A small CTC audio transcriber, trained from scratch.
Model: waveform 16khz input, arch convnext, norm layernorm, activation gelu, layers 16, width 256.
Data: trained on read English sentences (LibriTTS-R), 15625 training examples, 26.4 epochs.
Rows from block 7 of a small CTC audio transcriber, named by matrix and row number. Rows with one number belong to one neuron. Each number is 128 + 32 x the weight over its row's rms, rounded and kept within 0 to 255. All counts start at 0. Numbers have three digits each.
After each neuron's rows are labels from the 100 clips, of 14976, where the neuron reaches its highest value: "responds to" is what is common among them. Only what is clearly more common there than usual is listed. The data: read English sentences (LibriTTS-R).
# fc1: MLP up (model.blocks.7.mlp.fc1.weight, 1536x256), inputs 86-171
# fc2: MLP down (model.blocks.7.mlp.fc2.weight, 256x1536, transposed), outputs 86-171

fc1.55:135169174129133132151111149161126142169070142165118232081074142072090104097182130133106149098109092139092130114152112095200196072119128185132105151110161064106167157113136126075089092150114138182131123097132158183157096173168117098133149180137151100115172158
fc2.55:206130096106155109157137185080123099155128119088150163084132083200114144166149115142119162156182131102161097089184149115086113166114143122124125136157151112132170126138176165142099140165191138121117128089146120156160122122208099111096140134125145106118173158
responds to: the word "of"

fc1.627:101144147170105120136121124165138075157150042134173051129145160100115146111112135122119111084116128161162125170095093147089171150110171164158105122093177125159178142131120128151136113082127125148110154112137127098168087149089152134156086148062139177133104100
fc2.627:111117145143142092221154127133091089144135195156073067117106123112130106148163120202076150121092139109150127118095163161134143086159111117090163125079136103120072108132073116064093136109082137091094068169136125096126096125104059140175153126167196138126127130
responds to: the word "his"

fc1.556:141114130121116121157163141111107152084095132073092101089137154110161174103117109143142165176117126181083099107139105106069134196139104180120159160078177078130160070165068149114060094145137152077065082134125119093182158121147188116108106176089083152086149108
fc2.556:089098194147125193102176193106155141114174104140115125106104095089154112196144158181090181112097138171156121104202144127170122049156148111120124138172192099136107129112081117167158189155108157112132148114154147161109122133122136117116135157123158087118098105
responds to: the word "be"

fc1.207:165098187122105088126187117148142143113144125113106185120097128124140183154114048074138141086065139137139143117136107104122141133165179151172095076120135112078134090191134089153122084106124198087179102103155115151118132118147191149123108145100138103134150146
fc2.207:146172165157126133136115133149050111131211075061148093090150137218136137121142137155106061139164135158107067098200128132123174163153160122126151101168120114125168148100123132159079128090082091173135150144128113116145123090091068111158152207147094176114072092
responds to: the word "with"

fc1.42:109132133116115122091117170105100113083139161162113125080113110142128150091121160116138116073078088153120126108100107111131146152106159150125150162135068157140174084123155069125082148167159173125118145126115110194107200128171064052152123113168102144115142092
fc2.42:092147166154157133109135095147114159075136174190118088107143165142183119148137147090139144178127186129122141062111194107217099119101128153085158098139122106055148123161106099154185125087143131113097145067089106150134109118106168130162117138158170147156085163
responds to: the word "the"

fc1.611:135129146051068115069194133145146133161197157101134136136094089139156109089121076161121182093162104106147148140016158120104174113150095116133113093156099110162092087108122170144109112167114143118146095234106210084126149164167127116082103184101107119160120124
fc2.611:129068141086150117107144163152168127072170169136116076152138094083169126199055147165089150108126148105121088122126166163076090062030106147161123110067108178133142148114118162101134138151071124106117156168169141128150102072134096157122162190143116138177133153
responds to: voice: female

fc1.445:099133116152138093131077065123133143136101141132118138158113104132222095116094230184091131125133102100142163164145137105158169118162125111096153113143177096134148111114111164159141116101213129157082144124137096137114092106078147142168133120082126077146099128
fc2.445:127090131128116166137139113135119137105135093083165125110132114121091138172101115142149085103168107073139119097095153099137121142149086115051084149157116152107135170089185098085122112130190077099162128146092106078100190108173057159167151169135141163152114150
responds to: voice: female

fc1.569:142108113140084116090120124133069158182110151137091084147106123110071122124135119115101165142112123163155162083137148127184137122101080127103131158144119123131152142129116184131139098137142100147081118070114175133150129152151132135055083144153149068077157177
fc2.569:097175126129131139101136170168205230108112112121138111107156133084179108115154154064121117124079125144116129144135102079104113130105173089105165090113156096185118091128170162155148150192134112156203115109107113126193127159163119082120088095158113101149148124
responds to: the word "of"

fc1.606:184162086068165120141098182135131124138072127160085202115116165129102093121110176089111116062122186108131164125128056076122100098116137146111121142097127137095109126115150150144097069126153147124112117132120063117153088107158136135135154126099147062083097208
fc2.606:127114115137116135114115165123140146134116136093135103121137124126133109141120152125105125198127137106131103140150102125116081126145097103099148193125088125143161138111123123097113203124127081186104159103153123125146134076121117152086111159111145105124119183
responds to: the word "the"

fc1.70:134116147169155172184117054108081170127173091151142124209146068100165153121133131156121177059106114158147105136068211122052132196127099137129078142049100120098149137102142123092145124114171110118165150146141077191172133159117115144176105139156135142181155104
fc2.70:098093143097149082121097105123098140112150113152161128123132159184151181198117113097204108132148139125097054147094129140073098105158124148124153119119078114176149161193139070144120095184144190106186154107121091152110087142119160141125064211083097097166098130
responds to: the word "with"

fc1.682:170067093126155178172134142115162119146126083142111090132123128113105106089171089154121131134095118124066126119179097142103080149105106118112127104175071125147111139158060139097141117158111143141157127198145135148094101133094142131154067173138111133103157118
fc2.682:059143128159148083087107118105114129149141191156140167125101150148152120172157131089150195180148127153155115121125142155131138082140095080156099170172113118184066153145083103066132112097161116103149113166185150190147130106150118137063154104133185158085082102
responds to: the word "his"

fc1.95:154101127170115138112077127148129156145092119132129110182081146127144183126098130153123098146158132172140117131179142141097129208142101132136117107073114075161123128143122123113157104149101140085055167099164146118117178067099152122102122146109109078170160143
fc2.95:149078136143154133096182134167152071106062138154080167095112151163138135164096133122123131182099086202120107140178159100123167096105167105093137127113141111115119158112157174117131161155157159134121146112136166140132132186139170139127132067119144120192116123
responds to: the word "was"

fc1.667:146162124136171083128144116094113090148126167140166077179149125198159093100101152138109084150121069144127109183202113112127083130121103196148152170179058060108133150160126172191098132106110124120077136152111106103120117119086121102106111131081156096073218173
fc2.667:097151086079111108115187125097152124119162106164090116126235166142111021177098126107147138097128139142121116127169096149148116167121117114155183154107134129150163133104101110118084146195076185170133108107120132154096115152130133161158120100114110158148085165
responds to: the word "the"; the word "on"

fc1.453:121170135106138153117124210165110068112164144123088102123203193115100161088162180128140175110141103114088125118047139158122168159090122155103120092128101128067111170159133082086129108124142109102100159131180104195101127144118149126102145137153120115116114189
fc2.453:125112134125099139108114131146120110180181087239179148136108060128082110193112089113093126140017203131096115090093140052177062134155102128146151125112198118097067147143140163159142111083119139159150142117079145185137156168100089154156121089077128134113107143
responds to: voice: female

fc1.699:125107183108081116179119130092153073093062172135135078130116159115179158220160151098129113093155086089143065119134094120149081138098080141077154176172119161132103085126197149174109144121170121176163145129084129122171100106167146120130055160150125106083170091
fc2.699:104125114133145083159109116191115119089133063110153129093106132127135116043078127144133138131195135152178165215117153125098137125132194147185096129098166142139078100102197120132038179155197161127131152117122132157080063131119095139108032152105168127090196125
responds to: the word "little"

fc1.131:133177118091044145109110153092165137117102124149138130176176181116074106193172153129072120081186134121122113138127098143138215129139134156178106150117045141167186144103146117108134112101113172123123124098086113087122124194135101096134114064094074140193132128
fc2.131:131092149144129114097138053143088099137148161096114093183120112139114124093216135100157141155080088146093140147118093106132088161180091123099157121122073137198123180197134121129119151148136137137101127091113172128127149155117188122098134143107134137182146110
responds to: the word "as"

fc1.425:172198098123136144117132147076099167118126126123131129092062198154125148147175136135166116147124150123141173109194160177110137136110129128152152119104082144195137051175143139120115062124078133135143134121174106203119064122123117061147156170096107108134142113
fc2.425:127103064200081162136098121114099123113137091138171146131142063123142137098102133142042109198156172130172112142181117161124143130096110142127079105102082117191139074094152148146148139091136172090113092100113134129123099067110169087102134152112153150108173113
responds to: the word "was"

fc1.479:115162152153096094081109098151120091086138062111072169126145177152113090070107132130106190104102065143135139135094097134116117143126077076117156172093123174054155103127105053151105149138173118107142137190100127156178163137081067130154156129156130176130098151
fc2.479:098120141113149112158105125129121140107161214110054132148135074104136151177120130147104153210110185106132112114119141124094111092134136115167097113145145157071116108115121142064174118108179173101102068130153143175067154123042142130131126142114122131116132168
responds to: the word "the"

fc1.219:139173096164132108144100097231099096138149050130132126150136130174183090086171123127148098086121132092111146104115128180107207173116087115162183153070131107116135211174048129149135163109118113086187135084138078164085145134130119092148110112125099107105120093
fc2.219:172146119104174152174120127055093116173131154169089195120125110049146170207116077135064100069147186124137091120156217095176120088147155155133098143188112117157101149149082146155086182178125146099105133070094144188091144153090163162121096138095063098104089101
responds to: voice: female

fc1.26:129066093153138123131115135130085132176117129141115127120138128121101176125083086092114132101114141176084082150079097136163133176094120155127173121115135135059097098166115192057058110103098075121184140069116158101082119133160145098133194189154139115096139132
fc2.26:134153149116101105112202174058183125159079098191093148126146096125126102196146212084096182151120152143156097168163083122116089106148165168147109108128202138092141128151132125110097091165161077128154128134149139157148186129185111085153165123126116110084119125
responds to: the word "of"

fc1.689:131130136188137114160137112082083105108140158107116123123135159146170177136122129170067114127113106108154158115173094090155117108075149126119124104149162080191162122155097161147136074112075115110084154068084084129099103103070123139216111187107196097167150135
fc2.689:104164132159149124121140109170159093145125130086125083178222189127111065093152150087111118106147131058112107093083143144118182107114157109148121165110149064188100146155118184132112179166122169181132062141149170077121143078121123164104100177125090126133122087
responds to: the word "the"

fc1.366:165159095165075145152134117150074130128057197127172059071178158139178096109112145135123182159135118149132103178149146114135154140164147110114067119105091069143149082132061177126073048102073151163160129082166085095089132097138205114120059133104138160121171158
fc2.366:141126166151150122105143123103154063065120154120131130157159116123099103109122090124175194137141128119107170086202116168131166092090201145116137064104165131135135142099127069118095112138119074102127135088130149142171130101184113135139036113118108181141142119
responds to: the word "of"

fc1.704:164157132144096135099112131198168106106105113139084105096146129129097061124131158122118101108107148065124162153150154173081142104145154150101126155122111075168123089111137189076155115103144134138158162098099129150131165132115072147142110116132143167135075076
fc2.704:073076126144121090113211156134109141146163112188155108191162171064113161148219134102140147144127134085124154138159177116160175108087058116116084130123183127190168115105104093187094138179120126136143063140153182132102119103114173105079138108094125106118115146
responds to: the word "be"

fc1.92:176109176141114135146126131116052046133186121124065139131106099145165085125142131125097060041166162193106067147135077140161124111129151120143118131144050124115133177189165153147138072141161149126127165159115032137156159147166143128130163139133180155155133195
fc2.92:117124151139185090153119091132107120117082143139167118114118140179126130173067116100142090127191161132158151165150088150184133148158191121154121109133062162126174149132146110109136120046127222141074086126140135136131109089113150124166079147101118135144129164
responds to: the word "the"; the word "with"

fc1.275:111183154089106166148123151147048093167107126100109138177113129145181205134149140094191093149097156197118099083119165157142091148074127138085104204117100120148191131121135107147121114126081149106108115158171095123073198109112070125135091139111085170162100129
fc2.275:116167117148129105157152191069197115131151159145139131133098144139096143153148104087125149038115175197127099073159109101107095096124085133129146145114121131133129089108131148140145069122121158130189191099104112141121131126141169130101131128103090101172121161
responds to: the word "the"

fc1.420:157160173112149127096180124131122141126123098169143162136076150120105203123153071074119128144123137160094122077102177193065133191129155164111149162120108162147128085128167184087095134049113125117093045115178095178097087118150130127122055147137099142123160110
fc2.420:127109102159123112115083147147127131100095128131106117138181124127129046099110157112124121173126135133036180201143167140160141128120139110170168129138061123150135112073107117195142090144132125109167169105102125171119109158113087076131123136165128170173120139
responds to: the word "with"; the word "but"

fc1.727:116148126065095143119078164066134086083124140164091067186124159164156118094145166118130180125112107124131089066153178151070136109182090147151084129124124127156134132107134122178114116121176157110133114172128126102098166065141125184149162213148129107081141143
fc2.727:207134180194192114122104200127122138123158189114143110122116101123117149142107143179101135089161131113106109168130149142061133172092195104131134098096152097151088112143085156189124117084203222072089171155111111113160125105148137111174124177097092110159151182
responds to: the word "little"

fc1.457:138126100123145133145145106119130095103120121202103102096077064153155164067147125085129084125116097065123103154186190143116167175100136171120084166154117125103086127176142106127113132154118119107108093124197089100147146163129097159151100098151090115179144064
fc2.457:081141124089091123122172089146079091055117121159135096103105181182111162133110182115106148089163087119098121138218179117068102101146150126154137143104093106138091105134144128119089162080117136103199151054082128124144156164135098151167084144115125118154103065
responds to: the word "was"

fc1.693:093155145067121106131149158137160098132157176117194151070130092142102138108149085079175091106125119171140136103204099146136116113118139114130137073110131152097193099167115105127122186108152119137070097164118093112062112105113126203126094168123164120116170116
fc2.693:137144154122111121093118141131141138133146119124117123126112150166124097166141129173080123175144130144167152146145120119138130103123055087117156142168149142131107123089136134122154122135114185142116120170168167100114112131081186093146121193152165120142117186
responds to: the word "his"